{"text_encoder_mlp_ratio": 3, "text_encoder_fused_qkv": false, "text_encoder_bias": "none", "text_encoder_inner_norm": false, "weight_standardization": true, "widths": [64, 128, 128], "orthogonalizer": "polar_express", "cautious_weight_decay": true, "epochs": 5.2, "lr_schedule": "cosine_restarts", "warmup_steps": 310}
Rows from block 5 of the denoiser, named by matrix and row number. Rows with one number belong to one channel. Each number is 128 + 24 x the weight over its row's rms, rounded and kept within 0 to 255. All counts start at 0. After the name is the row's rms in percent of the matrix's.
# convs0: first 3x3 conv (model.mid.2.convs.0.weight, 128x128x3x3, standardized in use), inputs 56-62, a 3x3 kernel for each
# convs1: second 3x3 conv (model.mid.2.convs.1.weight, 128x128x3x3, standardized in use, transposed), outputs 56-62, a 3x3 kernel for each
convs0.113 100 [141 164 124 145 147 148 139 152 131 109  94 129 107 114 157 190 162 186 129 119 100 118 154 148  96 128 171 131 103 107 133 110 106 122  99 116 129 157 173 143 117 182 144 143 136 110 124 127 147 135 188 146  81 132 136 113 100 165 149 121 132 127 129]
convs0.114 102 [133 133 110 122 144 131 106 127 147 131 187 118 104 125 124  79 102 188 103 113 105 123 133 122 114 101 134 127 128 118 151 125 122 159 128 122  99  95 100 100 102 144 116 126 162 113 112  92 124 147 120 151 129 166  94 118  99 136 152 132 107 107 121]
convs0.115 111 [125 127 112 121 151 136 137 182 143 126  99  36 127 135  78 115 134 115 110 126 126 166 132 122 171 137 138 114 159  96  87 157 120  67 124  81 135 136 120 134 120 128 120 107 145  98 182 171 124 185 152  95 149 132 109 105 109 134 137 116 154 155 121]
convs0.116 096 [148 110 110 122 129 141 112 118  98 163 137  77 136 139  93 160 121 111  96 121 102 121 125 112 115 120 122  96 142 131 135 125 140 135 115 145 113 123 167  86 123 142  86  91 118 119 151  72  95 113  93 151 154  73 119 105 131 139 131 127 120 133 139]
convs0.117 104 [119 107 140 149 140 169  96  95 144 124 162 115 134 142  61 191 165  50 107 142 119 119 125 121 106 141 116 148 156 141 118 154 154 132 170 139 134 133 143 129 143 138 105 143 133 100 143 126 130 123 139 131 122  96 130 126 113 128 148 122 139 133 132]
convs0.118 111 [116  90  94 127 121 110 163 134 135 103 127 164 168 126 172 170 133 166 113 139 133 115 133 117 130 151 157 137 126 125 172 144 132 126  59  75 114 129 139 123 136 110 128 125 147 138 143 138 108 119 137  92 104 112 191 165 125 107 127 104 133 130  78]
convs0.119 101 [145 113  88 146 143 117 125 119 114 125  96 106 131 143  93 147  98 150 144 137 116 177 138 137 119 124 126 124 119 139  94 114 131  83 135 112 102 111 132 128 133 114 140  89 128 123 141 108 172 166 133  89 105 156 130 162 145 151 114 141 109 101 107]
convs0.120 077 [182 158 142 192 157 143 197 152 135 144 143 136 134 131  96 129 132 108 142 141 136 132 140 127 151 152 148 126 114  95 124 122 131 167 164 166 101 105 121 128 129 144 121 129 140 170 161 135 138 136 127 136 127 106 105 121 129 130 110 110 129 130 112]
convs0.121 110 [110 116 136 138 153 127 116 124 123 127 143 144 135 113 187 123 106 158 161 115 118 145 148 128 156 162 126 122 141 178  95 107 121 131 127 150  92 120 107 103 111 142 115 120 121 143 126  98 152 152 135 100 145 150 165 117 118  93 150 133 128 108 125]
convs0.122 114 [ 93 105  98 101 132 154  67 108 117 163 174 148 152 164 146 182 170 164 139 141 132 107 136 122  99 125  92 131 142 145 140 135 145 131 142 153 117 112 119 114 117 116 128 152 141 113 108 132  76 139 161 107  93  90 105 110 115 104 104  98 131 138 124]
convs0.123 110 [ 88 143 126  97 110  97  95 159 126 120 137 168 125 162 157 142 175 152 131 123 139 146 133 132 190 153 109 137 100 105 139  83 118 144 126 122 152 153 103 123 132 125 117 128 119 151 115  90  73 115 134  89 121 115 142 130 110 110  81  87 164 131 116]
convs1.113 063 [141 134 136 127 127 127 127 124 131 130 109 108 153 131 123 155 144 140 113 147 148  94 106 107  91  96  83 153 133 107 161 132 119 137 134 116  52 111  73  63 122  69  89 104  80 139 137 132 106 100  97 115 122 113 127 129 115 115 112 104 109 113 108]
convs1.114 074 [144 138 132 141 133 131 141 125 133 109  82 115 102  84 113 120 105 145 117 140 141 127 127 105 155 143  91 152 103 109 151 117 114 132 109 101 112 100 143 109 122 144 135 163 181 129 119  83 136 136  94 119 114  82 130 122 113 141 124 105 138 141 111]
convs1.115 091 [140 132 132 133 137 147 113 125 139 122 138 140 138 147 144 143 150 161  79  69  74 107  91  66 138 121  76 121 121 109 121 131 114 112 108 102  77 133 138 132 119  85 138 126  64 128 119 118 143 132 119 143 136 133 133 128 123 131 121 116 145 128 125]
convs1.116 076 [136 125 127 118 112 116 139 137 130 137 135 108 133 142 119 140 143 121 151 128 132 155 120 102  99  94  74 109 115 106 118 122 121 103 113 118 161 159 130 111  90 107 150 166 129 116  88  86 134 108 116 124 109 110 117 103 112 137 117 120 130 118 115]
convs1.117 100 [134 115 131 132  97 123 113 109 130 142 153 102 139 146 114 149 136 108 148 139  99 134 112  73 116  90  68 109 141 114 117 135 106 110 144 116 103 146 110 127 113  61 109 122  63 148  94 141 146  82 138 126  85 149 123 104 123 139 112 128 122 100 124]
convs1.118 048 [154 159 143 145 145 140 135 122 128 103 119 130 115 130 151 122 124 141 108 109  92 124 130 105 106 108  68 137 126 124 123 107 116 109 105  95 172 157 127  94  86  68 109 127  97 135 155 126 122 143 107 129 141 112 115 119 109 110 118 108  97 108  96]
convs1.119 095 [137 145 139 124 121 136 133 124 134 139 142 149 133 153 145 126 145 170 116 130  92 104 102  79 102  96  65 126 139 133 112 128 139 113 127 150 141 149 153  61  73  48 136  77 106 102 112 118 116 109 128 113  99 119 125 126 122 132 113 100 123 123 108]
convs1.120 186 [120 113  96 117 112  96 133 123 101 130 129  96 140 138 104 145 145 103 153 153 129 131 139 114  90 100  71  81  95  88 107 118 109 126 132 133  67 124 118 116 170 140  99 146 121 143 140 134 135 127 112 157 155 141  94  96  93 120 124 118 135 132 117]
convs1.121 085 [125 140 131 111 131 133 134 137 128 148 136 143 144 151 160 138 150 172 112 118 119 119  95  83 119 110  96 149 124 173 114 107 146 150 111 140 126 127 205 143  52 131 148 124 112 114 108 113 132 129 129 141 135 123 133 127 128 118 129 116 141 139 134]
convs1.122 095 [136 130 144 127 128 130 129 118 130 146 152 122 152 148 128 128 156 147 136 126 137 105 109 120  56  55  68 130 116  97 129 117 113 118 106 114 124 140 104  74 114 104  81  72  98 109 112 145 110 120 139 106 102 124 127 133 151 126 135 144 134 132 139]
convs1.123 047 [141 128 135 142 133 145 139 131 154 123 107  99 133 105 103 107  90 113 114 119  85 126 111  97 124  80 127 143 136 126 126 135 128 125 117  99 185 145 123 173 144 163 171 150 183 129 134 100 130 146 122 110 120 122 124 134 127 119 136 131 115 131 135]