config = dict(
    model='text-conditioned image diffusion model',
    dataset='photos of plants, animals and fungi (iNaturalist)',
    train_examples=77898,
    image_size=32,
    horizontal_flip=True,
    conditioning='text',
    arch='unet',
    objective='v',
    cond_dim=256,
    tokenizer='word',
    vocab_size=2724,
    text_encoder_width=192,
    text_encoder_layers=7,
    text_encoder_norm='layernorm',
    text_encoder_norm_position='pre',
    text_encoder_activation='gelu_tanh',
    text_encoder_mlp_ratio=3,
    text_encoder_head_dim=32,
    text_encoder_fused_qkv=False,
    text_encoder_bias='none',
    text_encoder_qk_norm=False,
    text_encoder_parallel_block=False,
    text_encoder_inner_norm=False,
    text_encoder_positions='rope',
    cond_dropout=0.1,
    norm='groupnorm',
    activation='silu',
    weight_standardization=True,
    padding_mode='reflect',
    widths=[64, 128, 128],
    blocks_per_level=1,
    scale_shift_norm=False,
    attention=True,
    upsampling='nearest_conv',
    init='trunc_normal_002',
    residual_init='none',
    optimizer='muon',
    muon_scale='match_rms_adamw',
    lr=0.0043,
    momentum=0.95,
    nesterov=True,
    orthogonalizer='polar_express',
    adamw_lr_other_params=0.001,
    cautious_weight_decay=True,
    steps=6300,
    batch_size=64,
    epochs=5.2,
    lr_schedule='cosine_restarts',
    final_lr_fraction=0,
    warmup_steps=310,
    weight_decay=0.09,
    adamw_weight_decay_other_params=0.05,
)
Rows from block 6 of the denoiser of a small text-conditioned image diffusion model, named by matrix and row number. Each number is 128 + 24 x the weight over its row's rms, rounded and kept within 0 to 255. All counts start at 0. Numbers have three digits each.
After each channel's rows are labels from the 100 images, of 14976 (inputs lightly noised), where the channel reaches its highest value: "patch colour" is the nearest of a few named colours to the mean colour under the peak. Only what is clearly more common there than usual is listed. The data: photos of plants, animals and fungi (iNaturalist). In brackets: how many of the 100, against the usual share in percent.
# convs0: first 3x3 conv (model.decb.0.0.convs.0.weight, 128x256x3x3, standardized in use, each kernel summed), inputs 192-255

convs0.56:139123144127154147132133122122072162127179138121144144141166156150120157149189126123171139141141100145154152128079130072133055110133122136065073115134125119119139129162118091110137151103116090
patch colour: black (31 vs 4.9)

convs0.108:134112145113122112089147119159138130117109187141122132119089143140144127111183156123100152119104047124154138111117135129132136131109118167139075120171129151100129161143110084118151118112130084
patch colour: pink (36 vs 11); white (29 vs 6.7)

convs0.87:128101135105126190133136124076141144122117129091102121080086096152137112110064152126127115162111157111094090120176142168124103111111089145096140135160098153187131112091122181131157113089117142
patch colour: pink (30 vs 11)

convs0.101:139116138131089149120108135155120136127118133125154101118144139135130120137114094152123163125146067132133119152163105116146145116129139122122099133097147128097117126112115118143149147103136143
patch colour: pink (29 vs 11); orange (25 vs 0.5)

convs0.49:149088128135178152111097146107107161105120035140124125107118106168076144104146086140139153119117188135135124111147098090107199122132127158119069112112148139133139174144153193135127119128132130
patch colour: pink (35 vs 11); white (33 vs 6.7)

convs0.82:139140128120134113132167135152142142156151086129093122117129099100136171102080138125164164162114216122133147131133195123093112124154134142103182076111117098121125113135109139150149134082077143
patch colour: black (42 vs 4.9)

convs0.84:148095120089120128125130128170131129175176142147133104123123128114126135089076093111099105128151156127112133196133102146148131212086120090150113111119126090130116108098137117162121103157124109
patch colour: black (37 vs 4.9)

convs0.50:108128135099136117122106129084044126138143090172121142110111126210120156122117132158132133105163087109141095150079118083147244154128126155097123181104112097168144144141123036094098101101078145
patch colour: pink (37 vs 11)

convs0.113:103123128125094137152113146160152101121150099138114138126102103117197134114077147119121098144093121111099138092128143132117136142136110137171050136163105153121105145113100131160110100078122138
patch colour: black (49 vs 4.9)

convs0.105:096114126134089099161142115188099127116091138124129120127160146140148115124156138149149130158125191111116123152137156105121112134137124160123132119110136142126109117135174100124118131143181148
patch colour: black (59 vs 4.9)

convs0.112:152138135143162171131155103076072118150184081104121123125114119083024152142093152092106171119138187160145101128184173098153135144108155132129144103127095133132126127110138101117158105110112103
patch colour: yellow (78 vs 1)

convs0.98:113102140122099091112116115138131141148113163148160118143141159056182130143116167146105113109129062142115099134077101154129113145148145137124176142127120119152130143108143176140109120127097156
patch colour: white (49 vs 6.7); pink (39 vs 11)

convs0.1:121128168121136148130120140165172108116109138124121131142123168143171152158123105136115138062133133107150116146096083145142115119182096132145136112072169129126113120136133128157123107141113133
patch colour: brown (52 vs 24.2)

convs0.93:133145132126137138143145116128118131127105178149127130115086105107131135137080122150129097118162129126109126125186128123123137103144106124120239131134117125169139092132106133110150127093107115
patch colour: orange (49 vs 0.5)

convs0.64:086063110115218088132132150132105148114145139119153158149142142161132122113153160140143090109130136106116152147133145128101120127141163136123127131116127141140145130165149121130149132146131113
patch colour: cyan (73 vs 2.7)

convs0.104:121150118110129131125117109128195172156105122144136141151171126157093127130157107148111132178134139112130148103103120133110122112128139127096138144107097074132126133161134107152150122149135101
patch colour: pink (33 vs 11)

convs0.116:093127133161095179194114111147087116110116096093125136123073130086141125129119104165099146170129206091124116126159158156145116099118111135122118114173133132110159108117126090117136132123097151
patch colour: red (28 vs 0.1)

convs0.5:119154112159115204094103102118139103108084147132127108114118126132062127167108086140119140091112082092117138140142172132129169091099120136111139136117184141136121160140120121127176127168140093
patch colour: black (37 vs 4.9)

convs0.69:144102140183127226120121123094032095102198177151132149163146142169116128130102144109132123087148162174153117127186114142115100140140127136127149094109146091132098144112157120145133146149142111
patch colour: yellow (59 vs 1)

convs0.10:118151120146137181092140125144157133113136191147121149119139082121122125146182107134097136116122076094135097079107137136154146118100144160194125112178127150166100121144105115195120136108133129
patch colour: pink (28 vs 11)

convs0.94:122126125145101104119139150097117118156124121128118164159124126126143164131126061136116108099114102116131159138153080155137110128141126107113123144098111103160157113146125112115108138123108128
patch colour: white (25 vs 6.7)

convs0.25:127137136158160093131117128151120146102131108148147127122095143081133162125148117114156164130095143110109155099099111146129127124128128092124123148090126131132148109157120147139099175138159138
patch colour: black (54 vs 4.9)

convs0.71:104145103135126150114160110131168140110145150155080103106169099183152109085122152139071152124139080126132127121142169119120158146126131127123104142203121163120127105113096112120151136108086178
patch colour: white (62 vs 6.7); pink (31 vs 11)

convs0.127:109125122088115116145124087121155176112061100125102125153157155063082144137116116085120105168091162170141147104114130125122068101134160116127143112151133121081122147102154164130162123115127136
patch colour: pink (27 vs 11)

convs0.55:087147141140154142120076135128153106135132128118107116156154149088121132133117133141122152122169146131185092145048090189125127142140130119083126136063123130144134094163125173147160104120090092
patch colour: pink (38 vs 11)

convs0.13:113121119159112117135142131136066181143141154166106125121134142091105112139134141107159129124103159173136133112084120116125134149131146126125147093098151152136145151089145093182115141141159116
patch colour: black (67 vs 4.9)

convs0.3:106088103117089106136103137185114121125099114135090117096141093162197138126088134163143115120107081121104113097105187145136161123101124143123126199171152144148153114098142110122104119139136142
patch colour: black (50 vs 4.9)

convs0.19:115127152162137177133145144122079122136146165158108143117142120171150158146130146144136179093130182107165162123109141099135129120117124140140126134086147110141148114139122146110124138147147104
patch colour: black (35 vs 4.9)

convs0.39:130127149129109150193101105141150160127127143130078105085109123116133133121114103123111116152167188114139113111163148127100123083144136167099192158076148077156095115130156111099157131133118115
patch colour: red (28 vs 0.1)

convs0.48:109129139147104178095119124101094118128092067093086134119152101098094135094106125123100155114142203151136108136154128141114106134140118135101124121072133141118145118139159136183139098101141185
patch colour: cyan (42 vs 2.7)

convs0.9:109137130085120138139112119112185126151136089156106145103160129151184119120101163115142113129069138171112115147107158119100084163143090153122131163158105128164112134122110167191125066085135140
patch colour: grey (78 vs 46.2)

convs0.18:114116117099135109141125148138136121131128087081119135122116095108072121164187098149139126144121168105150129143155103170123115104106123149147181100111118123132109116175160143134149100109085136
patch colour: black (83 vs 4.9)

convs0.23:156135143099133137136128133147119106141096074095160135117133113134094177114150117099140162151121135148151166128100083107132070107118127118110155121083132122084128146139099103124132164116135132
patch colour: pink (55 vs 11)

convs0.110:119114109124138068117111132120093140111099042136156125144135149102137137126132139121135112167133120132171150170068119157116112121132151120141155108088133116131132125115187060139148118147129142
patch colour: black (75 vs 4.9)

convs0.117:107095140109137070160119144173117154141151174120148145126106144129092139155129125157157086147103122144135152155171159162125120130154146166118110102116137147150137153161145125126127114123128109
patch colour: cyan (43 vs 2.7); blue (40 vs 0.4)

convs0.58:122129110155136120153128142116170132145106051091126119126134121131143135125153117155126132118125230127134124137125142199104088094108129185144121141089120139122103151130191105130129122125142191
patch colour: black (29 vs 4.9)

convs0.46:154155149147138190086146138090196085145160187142120126130116123108121120170142083143105154124136051107118159142143141134142114111090134120134097125084127122147142137130137146126152140132121102
patch colour: yellow (57 vs 1)

convs0.11:116130119143116105143142094124118130163097118131145147162130157114077135135115167139133105127131136180112151121119124130136153159131095126123147120102179181136179137150123158130138108137130124
patch colour: black (41 vs 4.9)

convs0.22:118135130117127133131111131144232149130121120140109129117151148050114122131110149099114135118119147197127150127124105090119053141146160088137121092118142118106150124100109255138115103145133148
patch colour: grey (76 vs 46.2)

convs0.88:134118151144157107146100145128078154125126134101136130155115128136066139109114132183138139120193116132158161161090102120133155121118089185124142151119131115105163126154114113096149100099126118
patch colour: pink (32 vs 11)

convs0.121:119096140112166137114110123109023112115136126123149161156128145121139109100155120127096104099140103101164120128129097105141139148174112094073112153100112150114135117152142149156104070126135129
patch colour: brown (50 vs 24.2); black (25 vs 4.9)

convs0.26:092132129115106069099105106114143143137087119109131151121114122114098128158147094132125142146104118167115157135096129109097117113096149124066131100171130139126138111110093083130104127092123128
patch colour: black (41 vs 4.9)

convs0.85:135130126115140140104131089105092157120114077123119124140159116134134127162169091111141143122113154122145144173101120109123128137144119097120234125172129134150142101139148153159146176128155142
patch colour: pink (39 vs 11)

convs0.31:101117129143102178176111134122135101115135192132108122116095133127132127107130146138114149136127113124121105114189142131136144135161138119147132111144124135120141113113145132122129098119120122
patch colour: black (25 vs 4.9)

convs0.73:105103136110109101124115123102106126140095107143150147133119148188114130101132130142134097111155192108112131119108112122148171117109121135082123129118110144115128109136116227117143086108115163
patch colour: grey (75 vs 46.2)