{"arch": "unet", "model": "text-conditioned image diffusion model", "dataset": "photos of plants, animals and fungi (iNaturalist)", "train_examples": 77898, "image_size": 32, "horizontal_flip": true, "conditioning": "text", "objective": "v", "cond_dim": 256, "tokenizer": "word", "vocab_size": 2724, "text_encoder_width": 192, "text_encoder_layers": 7, "text_encoder_norm": "layernorm", "text_encoder_norm_position": "pre", "text_encoder_activation": "gelu_tanh", "text_encoder_mlp_ratio": 3, "text_encoder_head_dim": 32, "text_encoder_fused_qkv": false, "text_encoder_bias": "none", "text_encoder_qk_norm": false, "text_encoder_parallel_block": false, "text_encoder_inner_norm": false, "text_encoder_positions": "rope", "cond_dropout": 0.1, "norm": "groupnorm", "activation": "silu", "weight_standardization": true, "padding_mode": "reflect", "widths": [64, 128, 128], "blocks_per_level": 1, "scale_shift_norm": false, "attention": true, "upsampling": "nearest_conv", "init": "trunc_normal_002", "residual_init": "none", "optimizer": "muon", "muon_scale": "match_rms_adamw", "lr": 0.0043, "momentum": 0.95, "nesterov": true, "orthogonalizer": "polar_express", "adamw_lr_other_params": 0.001, "cautious_weight_decay": true, "steps": 6300, "batch_size": 64, "epochs": 5.2, "lr_schedule": "cosine_restarts", "final_lr_fraction": 0, "warmup_steps": 310, "weight_decay": 0.09, "adamw_weight_decay_other_params": 0.05}
Rows from block 6 of the denoiser of a small text-conditioned image diffusion model, named by matrix and row number. Each number is 128 + 32 x the weight over its row's rms, rounded and kept within 0 to 255. All counts start at 0.
After each channel's rows are labels from the 100 images, of 14976 (inputs lightly noised), where the channel reaches its highest value: "top examples" is what is common among them. Only what is clearly more common there than usual is listed. The data: photos of plants, animals and fungi (iNaturalist).
# convs0: first 3x3 conv (model.decb.0.0.convs.0.weight, 128x256x3x3, standardized in use, each kernel summed), inputs 128-191

convs0.52 [136 168  91 169  94 147  43 119  68 138 101 140 139 139 155 163 109 183 127 148 113  97 121 138  99 139 107 150 121 132 132  93 156 110 146  86  81 133  92 117 104 152 118 135  38  66 156  51 220 143 126 130 146 128  53 163 126  97 123 123 143 138  56 120]
top examples: phylum Arthropoda; class Insecta

convs0.77 [194  41 172 114 155  65 104 110  64 127 163  75  75 134 145 166 126 137 204 101  79 176 160 114  81 124 127 144 150 103 145  84  81 176 132 154 126 119 114  77 125 138 129 142 231 141 114  61 123  68 103 132 129  99 103  80 136 133 139  88  72  87 185 190]
top examples: class Aves; phylum Chordata; order Accipitriformes; family: Accipitridae

convs0.79 [109 117 137 119 128 109 116 127 156 122 137 134 145 102 124 110  92 122 127 127  91 187 118  61  89 137 105 149 121 135 111  81 144 119 145 145  98 134 111 110 113 147 100 105 170  50 149  97 125 105 136 137 130 128 123 134 164 143 207 126 135 113 152  91]
top examples: order Charadriiformes

convs0.66 [ 75 108  88 141 255 129  92 105 209 116  98  90 143 102 121 109 114 117 195 157 125 199  92 135 134 102 175 111 144 119 113 135 107 200 150 121 146 112 117 167 107 164  66 112 155 147 168 136 138 107  95 112 146 120 125  85 146 155 252 179 161  51 175  99]
top examples: class Aves; phylum Chordata; order Accipitriformes; family: Accipitridae

convs0.14 [145 116  95 132  69 119 157 131  90 124 122 138 122 149 177 133 190 140 119 165  81 126 139 161 148 151 116 112 106 118 128 184  96 108 106 173  39 125 140 132  68  74 119 131  47 171 164 188  96 157 163 216 146 143 128 123 154 200 188  36 136 138 174 165]
top examples: class Aves; phylum Chordata; order Accipitriformes; family: Accipitridae

convs0.20 [ 93 106  91 150 180  92 122  97 179  55 169 101 125 112 161 155 104 182 108 148 135 166 126 133 151 129 122 108 130 145 130  86 141 132 143 136 133 146 202 133 129 113 140 140  81 141 108 169 116 177 132 136 169 127  93 149  91 130  80  80 110 139  27  65]
top examples: phylum Chordata; class Aves; order Accipitriformes; family: Accipitridae

convs0.32 [ 80 123  95 104 161 169 195 123 210 155  46 189 127 158 100 124  95 133 224 173 112 221  78  88 141 135 122 139 107 129 128 127 160 110 148 129 149 118  98 109 143 145 102 110 165  62 142  96 122 119  91 136 134 145  79 145 125 119  65 255 161  97  57  62]
top examples: phylum Chordata; class Aves; order Charadriiformes; family: Laridae

convs0.70 [154 123 159  84 114 134 157 177 170 116 134 122 121 166  98  83  47 104 255 135 107 134 171 108 118 160 108  87 117 135 134  99 110 103 124  98 101 127 114 118 106 115 111 123 174  78 133 149 104 145  89 158 140 112 157 152 163 144 125 228 135 109  90 111]
top examples: order Charadriiformes

convs0.42 [164 141 124 133  82 152 112  93 121  69 154 104 134  91 141 144  91 154  39  83 120  86 129 184 115 127 173 122 111 146 113 151 134 102 141 152 128 126 235 145 150 255 111 153 117  37 178  30 129  43 138 114 138 125  80 103  91 132 138  27  94 104 174 123]
top examples: phylum Arthropoda; class Insecta

convs0.15 [183 168 156  97 100 195 107 159 152 198 178  86 105 103 143 155 182  78 197  50 122 118 136 105  77 172  81  93  86 149 107 139 112 149 100 178  41 113  87 168 109 176 154 143 140 208 150  64 163  19 151 157 125 150 196 156 155 134 155 160 118 186 175 139]
top examples: class Aves; phylum Chordata; order Accipitriformes; family: Accipitridae

convs0.61 [150 139 129 145 138 143 101  96 135 146 112 151 167 122 139 100  87 115 103 147 123 140 134 153  96 131 131 135 146 130 168 103 139  92 133  93  88 161 155 150 115  97 124 124  73  77  82 132 113 177 163 104 161 119 164 150 165 103 112 120 134 151 176 153]
top examples: order Lepidoptera

convs0.96 [177 121 182  85 122 108 102 154  94  79 165  77 107 102 130 172 158 110  97 105  79 162 170 103 119 133 137 102 135 116 123 115 101 170 100 122  59  69 107 129 132 166  98 132  82 225 132 156 136  82 120 141 141  81 137 129  95 195 124 151 125 173 211 185]
top examples: class Aves

convs0.65 [108 106  82 142  93 110  94  86 119 166  68 116 155 127 120 129 124  90  11 161 115  77  98 109 112 102 148  91 105 112 142  83 135  46 103  98 162 132 170 159 146 161 133 103 111 143  80 143 133 189 138 110 169 131 171 150 142 101  49 171 128 114 139 124]
top examples: phylum Chordata; class Aves; order Accipitriformes; family: Accipitridae

convs0.21 [ 68 135 144 178 181 128 120 123 125 137 220 145  95 174 211 155 124 123  94 137 110  98 113 140 161 108 141 123 166 140 117  87 135  95 132 186 173 159 124 149 162 172 167 123 105 179  37 169 124 155  75 105 149 163 111 104 139 104 106  87 117 133 111 119]
top examples: phylum Chordata; class Aves; order Accipitriformes; family: Accipitridae